config.toml
model = "image diffusion model"
dataset = "aerial photos of the United States (SatlasPretrain)"
train_examples = 50862
image_size = 64
horizontal_flip = true
conditioning = "none"
arch = "dit"
objective = "v"
cond_dim = 256
norm = "rmsnorm"
hidden_act = "geglu"
mlp_ratio = 4
head_dim = 32
fused_qkv = false
qk_norm = false
inner_norm = false
moe = "expert_choice"
num_experts = 16
moe_every = 2
expert_mlp_ratio = 0.5
experts_per_token = 1
shared_expert = false
patch_size = [8, 8]
layers = 8
width = 128
positions = "learned"
optimizer = "soap"
beta2 = 0.99
learning_rate = 0.0027
beta1 = 0.95
shampoo_beta = 0.99
eps = 1e-08
precondition_frequency = 10
max_precond_dim = 1024
one_sided = false
adamw_lr_other_params = 0.00098
max_grad_norm = 1.0
gradient_centralization = true
max_steps = 19800
batch_size = 384
epochs = 149.5
lr_schedule = "cosine"
final_lr_fraction = 0
warmup_steps = 590
weight_decay = 0.1
adamw_weight_decay_other_params = 0.01
Rows from expert 7 of block 5, named by matrix and row number. Rows with one number belong to one neuron. Each number is 128 + 24 x the weight over its row's rms, rounded and kept within 0 to 255. All counts start at 0. Numbers have three digits each. After the name is the row's rms in percent of the matrix's.
# gate: expert gate (model.blocks.5.mlp.gate, 16x64x128), inputs 0-127
# up: expert up (model.blocks.5.mlp.up, 16x64x128), inputs 0-127
# down: expert down (model.blocks.5.mlp.down, 16x128x64, transposed), outputs 0-127
gate.19 108:105132129109131130122098119112105140158110118134144108173175142158155114120146174162148158108128137173133128124165126103141136125146149087121149133106133122142127177108112146090127171126138145133136083095138144077185159117094099141156119112112138095132091136130136129137118156139100099104048085127152147134089145107110162133164109130090114111109143110154128109150162095129106142127115
gate.20 052:138167129138139076122113143127143112139120132107105148088075093211116149122139133113109119105110119138113103137113062144137125148143155130149142121095110119113201102103130061128129101155140087133112150135150125144119135141182128100137115151130142105084122146132118143137142125138147115173145143136125068130127126099117157129133104149129182146135120097116131141137105163149156110117130
gate.21 063:155146103103135113110153156142123118132094131127080122098135130112137123115144145141154115119128078165152121116112122100133141112182110121126107139114107122144105126122138131138131116073100202157156165088123127122130133126072150115169163130153153149097129137100121105136145162140132128150124129098117103097111191104129143143129138114098108139105147130124129151071107169111090174182143
gate.22 061:219080117113129161158140130113149090141101119155162130142124191139126114153133119139093119106147113101116103126103209115131107088093117117132137135112167147112134126119166097114134109179123111127153169115145122125074133141150115114122118124108103112109133125114087115121164098131159142152131110131108141132108109096139087106153141121146154150108127140139089150159152121114123119104123
gate.23 124:143073151144111121154118098118144130167128110159120180081157129122120130118141130134105087142143150104093122125161108120133145083137128142137152113171101108075135153146176114136105134141134133161152124122145127093171127134146106079126103153146132105142142119136124136159098106140112170156088176071123144127157122122103135095146143121158124134110085102148137127075100112138123161160103
gate.24 138:084125140118136127111138137109084144119111090140111141120137137157153134126142139128086166115120153092163096127091143144085108118108144124133101095185139084112126098138126149123179121128147125151175129114080140116140110102148108165143115086145129097155148138140135118131154130102137096135111126076146125141166134172148126165089174157107135155105134138164123121152052134127138117130142
gate.25 072:139113117123109161147123146166140136106128156157136132102108163088103136134115137165133127128111111126154142121116146103081124122116164128144121110167149152127113116108090155128094154111093146159181184130126054086149133143097161140183114159136152127114089147099175112079134162130146151103134116129129121101101150108095109153139135102119127154119154086156121124097127102130147141098117
gate.26 087:135147128143109128131092130097155112088128130097158132138088159132098151132123136118132159173138139098134157119135183094136105170119109146151132115115121107143086155124101158159157101123132142168106140146142156151157180117136099172114120132101142117106089110104164067126093098105117112181168134130132085181127138142118138150129130088125134133117108137104117119084080134129132127132106
gate.27 086:166146125124148120126113144151110114097122074088148159123126136103146117136133168140165159103132116128167074127131108125133115112120092130122168099099078095134112082168104171120137132149118119149109134136120103111125098080178161102154111085124129123151139182129123150148111137145126117117094109145132122092160177144134141157097113153117129120179152139155104116150147122114080124148135
gate.28 119:161100117084118143105168120146118164086128157093137143128102120120112106128121158102112153151141145161127118104127127156092097104113110163137129166122117133163132114106154126170127092096123169098146134097155136113098179122156148126128103128120163119145134151126128122131194151167137134143162141075123090124136106086120156111137115138087125147095145129158114128057134133117137158100111
gate.29 059:149147126153158125138127145138124127103148162082108143142108089102140144117094113094147082142116097150121134157117088168081155115127140164139134111131131120141160139142127108113106110089109155109131222117126093126107111130152122091087160153111093127106110128166168124111090155098136147147131154128145122142171106123124166137112107128178107128151157138096139122097135085128137138148133
gate.30 087:149124106146139140153143090088159138130125168138129123189128132118104112119155140147113131114139152095115132083121134128112119091095095118127148117143135093144123074126159128118143153109129120113166105139151165124133149106128113160135162107093150122145165134130138121197102132123094097121149094090122177131141142157159110148160126116050130101125065160128135111144141108117155127102117
gate.31 058:136142179152086140143120129118145080169122081092111124123196154123117094136113167124097082115105141114124127141147143089123119142132118150177129121110136107119082145143100140138119144123115095137142155144124135111134120154114124136101153149147132097089180121154125109103122122133119094133177106156112146133131132123180106088112139104108149097163126134122138131179129162146083113146081
gate.32 132:141108142131119151112169109091139117100151121124139152135121129113178101127152109107123138188109163104153132127124141131090108092121110148138128138105151173146121136141147108139134100131116151097119131124104161124101149116126072155134088131089141061117132149145163155085160128163157100135167132172127113120151113072149079135171109157126118127145103139119113158124131139123142127115068
gate.33 100:118115164112144133140179129120133114097131152100141117170107121125116110133118142101172136162117119118134175179153111091162148129129122142140161100143118097120143025137121089151127134164139144149085145100111094111148111112165137118130131090122100117151145144103128141137129123139141164157094100132139154174149130116084129127183146111083117123141120149130090119141113117121107114151109
gate.34 110:176170155127149150168117114118101085128136136077117123149112144103134138125136099068106079145110154127143149123123137141083115155097146119121104147150156140156119119142154133147134114115091134093191114143111107119142113090110075100087140092106126163155152107136112164147083121113111129139112168104124180145136151139162145155134170115124120117138143107128097158134135104138130106149103
gate.35 120:164103153098107150123137143088174110103131136156132114137128109161112152121125153124075153093140128142140162108087136124209176176101150139134114113153110160125128115095147104172147107094142156115170161124097102137101168123117098120134133132106085125134149080135119113133139113094145157147160137104119160131109090102143110141147143123128129103100160148125136103135139110118112128114083
gate.36 129:161134159169136124120094132079101142079082175134096107116171120079100123113119133171160072117137130115122114154142135132110164155154115122147122103121101152134126099148098138128131101120138149140094132132109117093164097156107157111125140111116137148113106107099134138138163147123121173094112132167132160117176142127153106205118117147119122121156109138152141162141118137127117093093121
gate.37 133:102159119100125127151115133113176157109134106114155115066134141129144155127111132141147127114141143126102159165116143134114136118150116117136117158147112112112130143127091110092138082120149143112068155107065164149103134146140116118118093134141134144090149123119168109065142123118144160142094090121123135133180120122136148081138147145149127157130191106195099120118121144129106150144109
gate.38 151:157134156088138128125098144128142111141114173181123098099155116090127141129137081171148141108124124145154167107173129146100169125105097159146149107114140163101135114116087132132123127111141134156146134125087111109124128121116092120148073133165162163138129109103157126147109148103132127114084138183119155119150127147130121143089124123134123096172056117149121155152109093127118100112119
gate.39 118:132091179147121147106098127122132143131138171186105099111148135126143116128153164141144129105126117149126147108109138119094160122111101117137146128107135132135123132106118137112136133168124112134156178083165134145115127112082143151122150141102126109081198119134108153074193136137137157128162086108112123113133151064117134133087172090142110127111146119151088127110136113128117143100122
gate.40 119:155128082113117121105135122122106135080128143112139142131131140106136157120173159149126154166106119144154149149148111094127134103108161119140098162129150123134109159113150113113157096113107098128138166160119119178107100133116097141087109078067084134158116156097144148133145136068089166095127140133142155139179127100081130138136134158126122110116137078137158166141136123122127154146132
gate.41 089:136164143112151132097087125117122191144121194084156131119140140126101125128125167148143142103129088154124093118124099146143133084128137122135116120127156165110148103134126112122108124137140149119182104087081090134109112161122150125141093102134138115157164119083140121132101152139109164149084143142105102141087122123109072149121148157155107129132177133163137124159147145104123101110135
gate.42 156:152081154138107113149120091116146137174122112177113170088165133130141135122120152146086083151133162118089117123167125152136164080141129149139131132158112116079117154146144127108125143088138092125163129155139128091169134120138117092114107167163115112151107119147131137154119110149118159099098164084128154087141122108117131103159132115181125141112106092128135106086107132124139141158107
gate.43 090:149157101116143137104094163123115136106172138076136138115119099107147145133102130102145100169110090159128149161138117116161180147185134135132160134107153138114125185095122111132109106114104123105086156132149095152098100146126140101093121189136083129087117133111105115085155114120130175146133165152141090125108146135109147124131104142158109139150134115106118134127161092141138108147130
gate.44 067:152133108136112122150101130133138102134141091126069094135166112117143113155106157117148132118113124163133129095124088151137106121211117124146102128154135125129094103125107144141149104086124127125124157082125116166187102106080141145161155134173122127110178127083127127126169176140147157099148144126127162065106147122097101149125123111122145123115132144117146127089131136119109138137131
gate.45 060:134120115140168114132148134116112137162148144129113105137185176083117104156096100122192117127132140124124120124170090063137129117103128123147140127128143140136041129140131146135132144114154168118159164116135140115138134127110127163130102087110151107157109132185135142115125160145140126089139122095103137154113103143128135113125163112120097105122120163110107119069140085102132129154106
gate.46 059:132150118111004174101124161137109130128134115118163126130134074130170145169127106132122115125117120105138129146120224163130107124132110108153119124116121124111225135112141140120131107130125158132109148105121120105136126149131114107129135115132137148124125118158111144137145100106173125125132123111121096123107115095139115099136117128128119155132123115142108130136110135128152175133111
gate.47 055:133104157118153141114153073091149104125115111143101114151175140155120113127121144117115098140114133121128158159063134139090117159094121122178158114134168158141142147137094092135101118108120107146172144149126125105129128169124128140128139125129152153125132124117147120074169116117112084139130169150143111091129099108141116095097160119124118122115132170172144136119150146141179107058130
gate.48 053:158117128117156147091152118159128103096142110144119121140089135119132160173123197144129125129150125100165113156101120134096156125107100119193139139151131135122118095143105131138154112141111146128149108078120127108129109100127137088151149108144119177122146149065121141101177132150118095133159108116152117081109119171100091106143147126133105112175107124154100139128152130107150156091132
gate.49 139:141107163164123149127101126124164165123121109124124107093145112129124099129137113152134132172127135093136118160137120123166113142080120159134162093164127115104129140109171140103166132143135137131104132184120107113138141110147113131152141116123146112090123125120128127126092121150125193123061167104121089116184125127119138107177136059064124157100102137130115138111120127123112132129168
gate.50 161:123098073107110136148090137141145149083133125127085167122160136126132158117123083164109095144097133141151154114096138116171111150171138142144091133135116126168120135146144130151161097102165151150138105127074159114085093131125165122142135125158146165110131123107088155124133147133098060105125146111140131120117125119112151120155107098109128104097158161096135125163170159123141126139119
gate.51 058:141123141084150156105107145161087130141104113120151139159131168111160163099155122168119150106149126093136110148122173119147157136138114104210140109122128148135146092131123147112139117151110150157124178088134142081118125135104121108166157107163114123099154111120124094145112103100134141125093106097143153104106100111122140159151113095147111138133096121132082137137154125111168152121073
gate.52 136:151094161119120160071185104086150133133166123123132139091115122117120117130164146121148125121131104139103117116128126140164165147103151097138126113096144186108126117091150128155159124100117133171129132123075106173116131114156082102136110112127102134133132138150157146111108141153156156149154093163141131134125117173130118111149107128079129070091141183105140119113097113125117144148134
up.19 124:118102132112140127124096129098096136145111116136132109168171135146153122127149170159113161138141121180144124122149123131137122125130145078136147122118167155133142185104134139077120165133142128145149100082143143074168161109109093151147115104089147086102103141129118116135131164136117110144060094128142149135078112117109145149152100115116122105100140110148137119169182095127117145113125
up.20 098:133131145130175115154142124149089132132120119129100097171176120075128114118121079152129143083131141116128130139138125117125160133124107115119105139151132120122164132138133174083140126093139128082115113146086154151122136124053116145147128102152123141133122197128112144128108216132107123108118118145147188143096147128152133163158102113153096132125131128112115121102125101130103103125131
up.21 109:174099120125136106143119124108143118101136111112149106084100111123142141139121129127096122110143121125154140127174130105103118112132134156113118142159134135113110099153148179095137183169149167144098100128127089164135117105101094135072119139158106154080113116119115079150118118130125129120174087128126147116098161076161093164159120110127144135125172120110169178142139132125147142157151
up.22 107:143130115118182095148170142160140079143146127163102119107136087159150124138149114157105105084093120117108090103114108160147108114142122104087133161128155134140165122120131115118107112135104106105134147114101121128085111152138145087137138151152095139101164115110077151146176157140179163103106107140111132112123143066126112101127144137146145169122106092164124142147144145165139137132122
up.23 089:118190104107159123113137131152106133116120144135112087165120133116152133108107151123136144110090114167148121113093140159131125165147133126105082146113141152159123100125077158120142121078116106075122114139119140151095133127072150170126156134117130145119109122114134130114173195096141092080171104151119132104114162134148110151088108152112137135145173150125128093162136147126134111124143
up.24 097:164111104134110136133120146148173131131162156117138123143125113088112119134127105138158083165167108155097171128158117105158164127133109155129158161097105166130122156112129111125072133131119137102093138139177138149094143156099147100107128158117135148100104121137126112128116147142135163121130111156127128128096089105107141100179081082151104108140123137079114134110193084131117131142110
up.25 098:109112109113129149172114107113148159083153167138118142102080124122115144110146123138128118122124126094138152141115132147093113120085147138136129121169115167101130112104103134107097143141116127171173168138123096099174122132148179128163119167145149103135075152137185143099114147150150142104155104144102130141126116111116112145116144071121118131131184095157077127130165109122113108126104
up.26 113:106104109132141114141151129101133116102135120115095133132092114116127170114129157124115162150157150106128138102155088153139126171122128151134127131116128118123143144143097170135196103114124123171112130153165144152165208090153102183116128137109122127096092111124140084107135153116107096159159122134136112137144116168136145149126134069130124123091124152113101118069104124119107090114114
up.27 117:158128115150111111157107149148122134119144068123175171119123140094121127098146132115138135112138101132178072122124136120137125140094106114115161123121068098155121094154074168148111120129119078161144117144148110106128122087183163108133120117110129126124113168124114168137137132122130120142133127144113154065138157138118131127115119138135112117179166131153108116165142074131105154159136
up.28 093:104132156176157103156081122110139099162120106147126130119111115151141155120140111155130120103148102093130149154122108121143144161129153102121135094133156129102135115141114112100136169192143082165104129161099109149146088125141116118111145120151092132095136106126131128138071109090127124134099110178154157141124129164124083151116141122151131109148100107113141134215128114148103095126145
up.29 082:113159154151118079139113082136139115143120119160119126144159160185108079172101156174115157124104123111124085112107125129144092122125130099113114125145139117111128113106118161118135130152143078150119092104108153139178146129127116184160146116153134131174152124129140124143141129138153131113111083124134108121113169121110126113102121171091148130086074092112164113150118165116107111138154
up.30 129:148141123147149105143153093111163139130099152140104153182104139141089113146210117153091139082117146135102139094092141109090111107130107109112124112119115088138130092113163094098116143110130127130175095145159141123177131098125116133150148121114144127140154125129132106162111145114104103137143113126125169120118192122173121118116119126065132095127088163115141147147150128147125142114145
up.31 100:158149135125255145123111130140116153113132143157167135118068168108126146191143120157107138128124097116125106125118141101133167095111130095107112143137123132121157120119152142131114095150136171129120123116122111124102119094127110121140115103122132166124102131057105159145104125134120135117127126118108123128104124118096140146162117148152167153125127129127118111108133077155148151098140
up.32 091:126121137141143134149074143152126115163112140156133097118137150134113182130132164146111099088154089147121143132131138145165155172133135097130097134142126087098122115113112128112129166129148085162137138162144112138140116141134157115107146135162122164111122107105101087166127125068092150127076099096143148127107098191123133110097140082136107122117123133137142100167131109143092133126180
up.33 095:108118151102127123115167140104114120113129141103105118122091109160116143141164138099183127164133109129129176180169099071176152110124125125139162086122114095108139063157123098149131131167112158181119120085128117118142102119160121111134114089130119113154138157104129123131128119140109157125080091146129142166151140106105162106169153108119120124137121139118103146140092143128110147153111
up.34 115:093087102121124115095119131138162149128110137160180139135154121145113117118115126181162186115120142122104094120146126084160132097140112145132160097124121123100119144121107128115134136138153154150070167122112153135120125172164167178162116151161137092143106135130151084118166122125133126069170101121123081134148123095127109104136096126130124128109085147148153093115113125115123154110118
up.35 105:102128114163140133123131115154085138140122116107099129134145116074143110132152094133169096173148123104109104139184129137063095072158104127122119146127131092119133145160121163077128142154108101148098099137157162130131096142132173129100117113157184136103088172164147126134130173168108113115087111137136107145136131152124159109137112124123124132154106136134085145127117125130133135145139
up.36 090:088139097094133129141142131163154117172154102098163135153067125176145117145139113108125190131126143125128136114120108111159092095085129136125141154146139086127130142101167114127123146166126115121124150120152147165097155116156120121110114140139110105159125149171121119139081107125127096154135121101119086148076135112113151070156161119150137126135159098093134084125125125138130144178128
up.37 096:095170110109134122143128128116170162089144097101137146073126126171120147123140137151137126096140114138086179169109120122115140122154108118121110162131110084127131128109110095091136093132151137120081147106081163162119142137146133112126102154123144140098148116119143111080136128119112175144104097135129118128171136104143152075126123163149119157138175107184106116109122168134119151159127
up.38 112:158147150086115137123110140156134125138121156203123084105166125088121138119151082155148142112116119146161153111176153136099156117129121161131127118135146161109127110110061152122134132092132137129159124132084108104122133135099105119158085136168167171130113125097156112126124167108122115110092127168128153132145134147131129122100111109128119117169055129134118158147105098115139116113124
up.39 109:132162073116130134135151138154123112124126101071110124130139103139111157126119105131125114163151145086141107134134144123161082119159134136125078122131115144145124121145138121163118106073134160124123117138086141109124122164140120104150097110133164151172070132113135103175100143147124086130089178137132126121122098187132157101172089174114139126139110159094166134126124127115132161141111
up.40 085:097112149140124136153103135129155127165137113169107103144114129175120078126110089120137095087142142134117098115104151142123118164119097143135149109120115132110101100122106144128114159140159156125139109107171141080125151142147153110152143178186176101105104096182122133108110113161178118153128112119083116130088122157195123116126132112122135144144139179121108110110123135121112106112117
up.41 079:120118121148129107147163124139143088129129084148060132131104068153145124118143096142130119115145161127106130123128118117117139157130107146115140128107074094131149130119117147115113110120124107141114146156177166127157148102141131112126172167128136139094072131204114099149142120132146108108162117125120126104153122147189193111126101111101107139138108112095127120083127130150134149169126
up.42 124:150110157140129094128111098109138132170115123172098178093150112134131112127117144151091095133088162138079120129163105134138161087149137133118137129142110106100123167139134124105112133072131099116159124158140118108174142119145117080113109174181124115136116126154136135161116129154126164091085168111115144099152143106134136118131127120194143141122111082134159116085111140123128131156119
up.43 109:108124152124127095159158122154146126115091095179102136143129102148116100110168141170118149101141164065116112099099089161106117140078111138115096107157104114128144087124138144114162143142147121159161092110105163128177169118137135175142143080120151148172140130144132148139101156125109090096107100101123152143133125121167125139125123143087135114129098117135123111134107162143115159118133
up.44 087:112125113132105117087155135159102141133112116115128182141123147110137182155130128160100170156189094095123108160109109080143145131088154148135142137087154098130134129083123151126110150147132096102145121159112112116068144121112100104145130101081125121128109142166103110144124110130116092130115109135161147110135112156136156105154164147165152107119109183138099129172120126145117156114123
up.45 071:117165132126081158130161156176128101136117099079179127123164133129099132117106136123155138134099132117113136117160192080135123141117120126116121106116086118129198138137099150144105145129120159146117056099113143134161088164078125115148142106125152084110119153108118095134113108136121121121150127110144117144113131121141133119157146113102154122116125089103136130145141157171166167124119
up.46 060:115152155161255102146131079126125123119111145125093128111109143131098103151125116129125141105100134134126109125122048101121120138131144121152118141128137074140063128143105114122135150116150078126144167126138116164129147110139138134123132156146115094138112128100168108155128164128125138116167116162131125107137125164124126144097130158135154132146127128123126138128129137075135110132124
up.47 079:145121104144105193111110177127115143113130150116148136103097146099127152104143065129133145161155150107149111137153156097159133119141117141109111143146091155143098092102148134141163121133121155110104184093152157129091133101103116144141098087121128120167109147143123154146108140095152135062130127068111120126114138139123123142166144149117123125163154120098081112117108121102152161137136
up.48 085:131139114094153160115103154112138132146131118154144139127153189140152115074145151152074090181135142140134130099126136173151121102122153156139131150114129140120104145113172113101145120097131115136168120154101115106126108101136126119113096136100158157104133084128112149105118137115134121114143157126097149157114116100139081166139132076109188094149153141159075116131119096126129079131122
up.49 115:124152089084142106117153130155105102134124128145110130160120125114139144129112127114126122087134107168123143103106124141093146127177123095110085163107121158158139117142069129142098121090126132105158122070129155149112122152080163131120132148129119142145131128125122146131176161113138067124189096151137169130087129126134131143085104181175132108158160123120129112150144132129141133134088
up.50 122:142153189153125127104152120125106109184117127133154085136099118140134120141155166102160167120165118116105108123167127114093146106097114120121154123114132140098136099117119117122113149145102125104132156110195103141159158134120091122123122133078132103137123129153167069131140099124147194140131098123111106130131125140167117125129152143134127160164093108137111133080069108128130166128128
up.51 088:111157132117122104134093112145116113147107082141109145133164098146094160151141131149158135109095149117141158157127078065114136135091112101157151125101121119087150134133109155169134149116114171126111186139141100148167138167110144131155149162134130135105170148142115098092138133106057141128105149159140108138105132126102128146128119146088112101138102121128150100160116140105115178139132
up.52 096:105133102121154110171084140173107133136107124153103105173148129102136162114107132110079138139158120125149131125129126144081104115163101136115092144171117084126133135141090144095094138122144117085156137142170172115143109159080173150102143167130153122102118141102111114162155167113098100114114169094121136109143113098124129142106142127171130179154107105138118121140163128135124114120109
down.19 083:132124120110077083122108135131117128160121145125138137165149092115154147159120076107128109136105119075144113126159211165086121128139091122138142124138087127134166185121127091125135142137140158150116109109128113169155097117102149141133117099103138081111113119174128125112117176133124162104165122125150127111098111107143109138117135136126092131133114092154117108137149121063114130122117
down.20 084:124123135168192181137104157118167120100119113096087129101141191105152142157127102125107139138118125138136135123126054080111120138142115127120142117116136109136059113107159159118138095166110132143134107103157130125140140134137160117112116105101125122113124137061133116129117084140139115156104150106128096121141131132145157161094109139131088151123149141124143155115117115168148130090097
down.21 110:109106141111090124111110125098137126106101136102109160092102151128141138152116112130142150149155105126152150131182142106161136140136111132137129140150116113101124102166140073163127156180144176136148147122129160104148148117124165159066132126163095147140130122144125093157101108151128114101092064122152168109105119100096150133101133136143111114126094112125087164135145118135158144163176
down.22 078:116118149109149102121138136145158111141127118121158145109190033148147126174105137137107118131112131120139149116100209171143132128122123120117138144133124111128135125105151118103134100124128134163105123106115157113152142101084109129168118126115125130094111136133136125095122176128161117084134144138117110135126099098163129143125086132129086143146120147123114156080118140048131108143113
down.23 117:159183163106106129141145171122113125106125133107130176168090124139115112095143130130127101130127148101156123128102126124132125094135120134158110144107118117197138092103082128133128137123117120081158137135128136092072137125099107143135141108101135149144154144129124129103146152111151167107102099197134115148090131137113142112170153136144163128124080172110143117191147131128122143100156
down.24 088:110122145135122144111134117141176089137104110104089139131120180156123112124135159158123167102120140117094155135152072087101149119115141119119139161097154093133111142124125135122084126134103140097172130144168137127104107153097113101119119162105131172156140114093123121113119095142111105140107124180130121139082131115147125129098174103121130130109130108069140137109205144173118126114111
down.25 094:130134159106134081093122118127151142109109139115157121108074130141092136129101146110119143141157148165115149120106168128164134135143110146182149125145127103099171134107125135151117130144089120147101116148099184151173153133121069136145131147148153095113135124154178133086107139120142091119102100159114128101149116111132152121163110103126127122133061080148163123099151131106119150144096
down.26 086:135153150135118060128122131148148119114148122106173121139125059145137138152093134145099116116100143128131131109120228132116133079121144141172135126127135150123153138130115124102149111109157133165147119116140130119186092099101140132142161117110131128127122119115124126121124164120131138140095133127128110146137113143137136139135100118125105129156132151078140137050094144059098133160129
down.27 116:089139146161103118127118126155120129104112164128133086110133112148105114096149113150133125137116161112182057138132153122085136130136171126083141112110185143153153099165088082118141139112118096148098140148123139132103132102142089139158133118105149125127135161169110142137154153131146121114121123133115137150170127134107118108135151111147160133081094147156160103169152113120115093184143
down.28 101:157129103163138135116087135112137087168137123169123159122155153138121125121143182109124132155136152143127136151110086079110157105105088115151114082137116136089090124149106132148134149161162116173128148141108138127148171131102159123140130110127121142151119111095133121147094111105094126143166131176124161124123135162126177127130118117075125141108153144089122121205109139155097130142122
down.29 058:119129117134112164150104118102095135141128116126090134105127199114096113044119143143145119121130104119140127111128056078110118136137126130167123146100117138125083139137142173134110126131134111114157156103141133120155127096161137105151120136140130131109153152074115116153152082143147111133140141139090117152155103114105141112130121111120186136149110103148102151119134150202146130130144
down.30 116:115127143149150145101140104126176131131136096153124130185140107121105149203130118101155129155105109140124121089111133165138105168148136097147126109132116123159110107105144141151132121118131132108064150139156109131155112101116154160139165122112153115102116107168120111174128139150099152098102099105157165118130143148112145140117138125172099150095176179126119124139163103085146122113164
down.31 114:122154130133252123131133148133131132121116119121142111120120035120151131218147135109122122131082128126104127118116135187120148128139133105129117139120144124146084125109154123119124093132129153161131120123123101117122137122134133114132116111110127154140138135165124144124135131146117124147116136135129115106116120121117107156114129128139051137135119126134146132110117128041126109133131
down.32 091:127127149138125126113091169155120138153168116128125152108150135098094114124123100118104146175076154100112145126114131105091144082118113119158106128149143166111128129107130114123132160137150109170119139135158152127142136136153076109134155110162111183135129115098104106176127111112099098151161121080130124125107161189150096121171080090119138131146108132129132103150121133124117114132193
down.33 104:149107102085140160121205113125098126094134114113134158161111126124135123143123132176108115114131153108148196186160115084079126138114110139141133100124130141140134038160113150104128134147140143140150129093131145142150146110127118121136129105111105120106121125085121114130153118137157102141152080129110154121147139105166104128097108119157118132137131163103161126172097137119144117148119
down.34 105:159086153131140133152123134121138188121142129172106103128117180119099131099145126097149092146124139134083105130125070090096144131109141134141114104136132126101097139111109132166121147116170101135176129141128105104094127164160097144123119176156121101166143137084140124113152102131120136151088103155122108124120139111132159125140181121120137112155154132136088111120127128200139141090142
down.35 091:151126152177139144133124095134075137159110133112112112121122158160128135126138172111128165081104115158129111139160085142224075167112158115150130146111107152123097152157141115160107133165076110144156130138147101135133175127146101133108109105145166132134152173138143133127124129134114157143149098136111101119127113154120104130124136129142138110096144128118191138128120127163140133135145
down.36 077:144121153072119127131156133153141139186060138142155132138090142128137142105123128133150079087139163139149145086101141139104089161145119136099120165114093136128097164104137109130113162094117126097089111125119147091082089111108137134146131158136127108147107116097111138118124123149141153172080121104144118136083143117152100132095137097158141111131081128096137107101129103130121102136150
down.37 085:138161147106128115106119143103193163104110129089144132069134088119131126115118102107116118139106123111103170169112169161148140145130139122146131175119142141110160135111099163152140106121154129104195120106081096097095107126146123139127105120115145132148110117142153113077144128123131086138142096132127118134183101140111104124121096140113133121136092111204155122109107142110111118147127
down.38 118:096142101087114128129105144120153093129151121177139162101141106140127121132127185101108132158146118116155175103173145121155176139154163150175155102111111113097130130106088127121118125141147144156112112126092136147137120131137165122142090124172172156107132128130146113136104141108133141100154135191107150124166108128119131131160115131125134141083206117153122165160109128120117143117117
down.39 075:146164171121145174116138142145109130120127158087100125134138185144136115145126144164128104103110104133152112127133058107067076114110106153118094124158108121133083108131115124129123111080124143119114134136119126142147123140137164121137110114146147149107152141074155116169117098125148156133158169135149133141127162164137141135065154142140124108134146162100104122131135138186140129104092
down.40 097:160131076138138132104116156133172117157104120142143139143136108108116108113126154147113163154110138136088129112107134161128132081105140132086132107137158119120088110140117123109105145131161180150135134106151132169146115115101083129182161182189174115165125096147127126118117125165174160169124128116118128148084098154096135118126139112128140121124125191130144107112124149137096130123113
down.41 091:140099144149149134110149134133118051129115155170130126121103144131122128102132177125142138118145089146132145121139091089138133104123137118115125140125139144128093135120122122137133130111130116121187093175150109128152095098141162116112155177130110143178172114171113144145149098131149155119101120121161152129172135144093075123129168106147141129108181095094150132084106114167158126148122
down.42 124:102067098144146122121125072132146132167130121163129074086156116136141128161120110115145170105146117137069120115159129135111156169119128147102137131145144126070133167168178127120133123109129124151110127144125125151172119134143142106122106152176117115105122124126138130158114115137115091151166162082117154129151146112150132134095126115078112131146153093146104118077107121119142118158096
down.43 102:154138088133126153121149100133134130123179145188106130159115198112121119087150132100137101145155093174142121112093053090150102117140153138077108101141162120146092083147129102130151152125156124111111151127118106128171109117125117126134134096132162142117131137094131142158117109130135157133140123109134156131138094127097114112129142117150159110145154119136110144159112146182099106098130
down.44 104:135146133150141061149145135160103165132150109126158056128129095125146107119143131110140097092132144164110126152118167150115165104126100147149143168104106144122130112091137141127114117132144110099114083160066160134096110129122136101130118101072117130110152154147104114116104159116082156107142120137158131172144091112135097129127087146100133140164150156125142127157108155097125114115124
down.45 073:132126102148184180144143154138142125131146129119104147119169042122160129213138118132134121136153119139125131139123078143127136116114119105174122124104142128141224122133124117121126128132158140163121108118128130116154112130094136123158151108122146103116126099101121114123147093131139123100131137109147113165118155131120119156118113123134075123137132136097106142105127144060165111131129
down.46 072:142140122119000102127121111142125135119140150116133120120129229138163123052131142143129110118129134118113123118129158076145122124120136167129122132138128121137116137135131120121131141122142144098115123132117129134148122157125116145144113105122136105135109163112135129110123152115135142147119133140124145104130141132138137098160137138117198117126148148138134148152126122184065126146099
down.47 117:096133114154097103150141167103105139107135113166132095101055164104096129076151150138181128106097153123137106122122148153093134141133128144067099155124140116119152115115153142152167126121148120137132125107133125108093120081181146133108119118142122112150125147098132152145122128084119118177136107129117147101126102121123154109134171124127170108141115068131168115139131127172140153110130
down.48 153:112191149101115157132146157128120120160082108073116149124154150131133136077134149166107136095159137129121107138105124074110130125113088117119084132101111161139156151090168174136079085113117141076131124126140124085154131114127141119116135125092130152130137095120131138116121120119135103148123161143125101115106057111120095109160100146116132107152097123126126148100141146154107142155142
down.49 112:153135150088137114124175123125108077120122117125117104162112136127121120122133087164128142179097120101093144095128109126160176159093112109147125150096134117149131110160102153101110118130097124153122141073128102126105135149129120114118107130130110143082129134139131123119130113116133197138066084133137168125060129133121139124156128168063134151103096123120121115161122123141146128109095
down.50 115:116168072149120149147172123123097101176130121133113169140102136142134121127147072136121101131097150131106100138156113145182153144151124115099130122123126116074122120107108127140103147120089120085139114116171173113171093122106154124128119135078117101122115124124163110140141120119148057148119118117115120122140160131121154130140120146115124128103165092168145121064089112146129127098136
down.51 147:083109146135145142117106128120140129149129085133107101108151125144127179182100122133113140107163087102111119124108096161135109125161106119122111124136105127151061167106127137100119080095103097072129119164153134119087100110140153156098147123111119132121141142129100156104169133146130119131133160132156131129115143140127154130169116134153093128168101160158134075146137099088152171113139
down.52 111:145164159138117097083051144158100125116170133128134135170131119103128114127122110121142128101113108151140148141135149132158091155120160157137139148148148194125140127181119147153113121170137117111141115148166105155151120134115087138121150142131165108130135121105120112146135115113098160124166158082115127127121135081122123134130096122080124089100149069143152136144147140090134142096092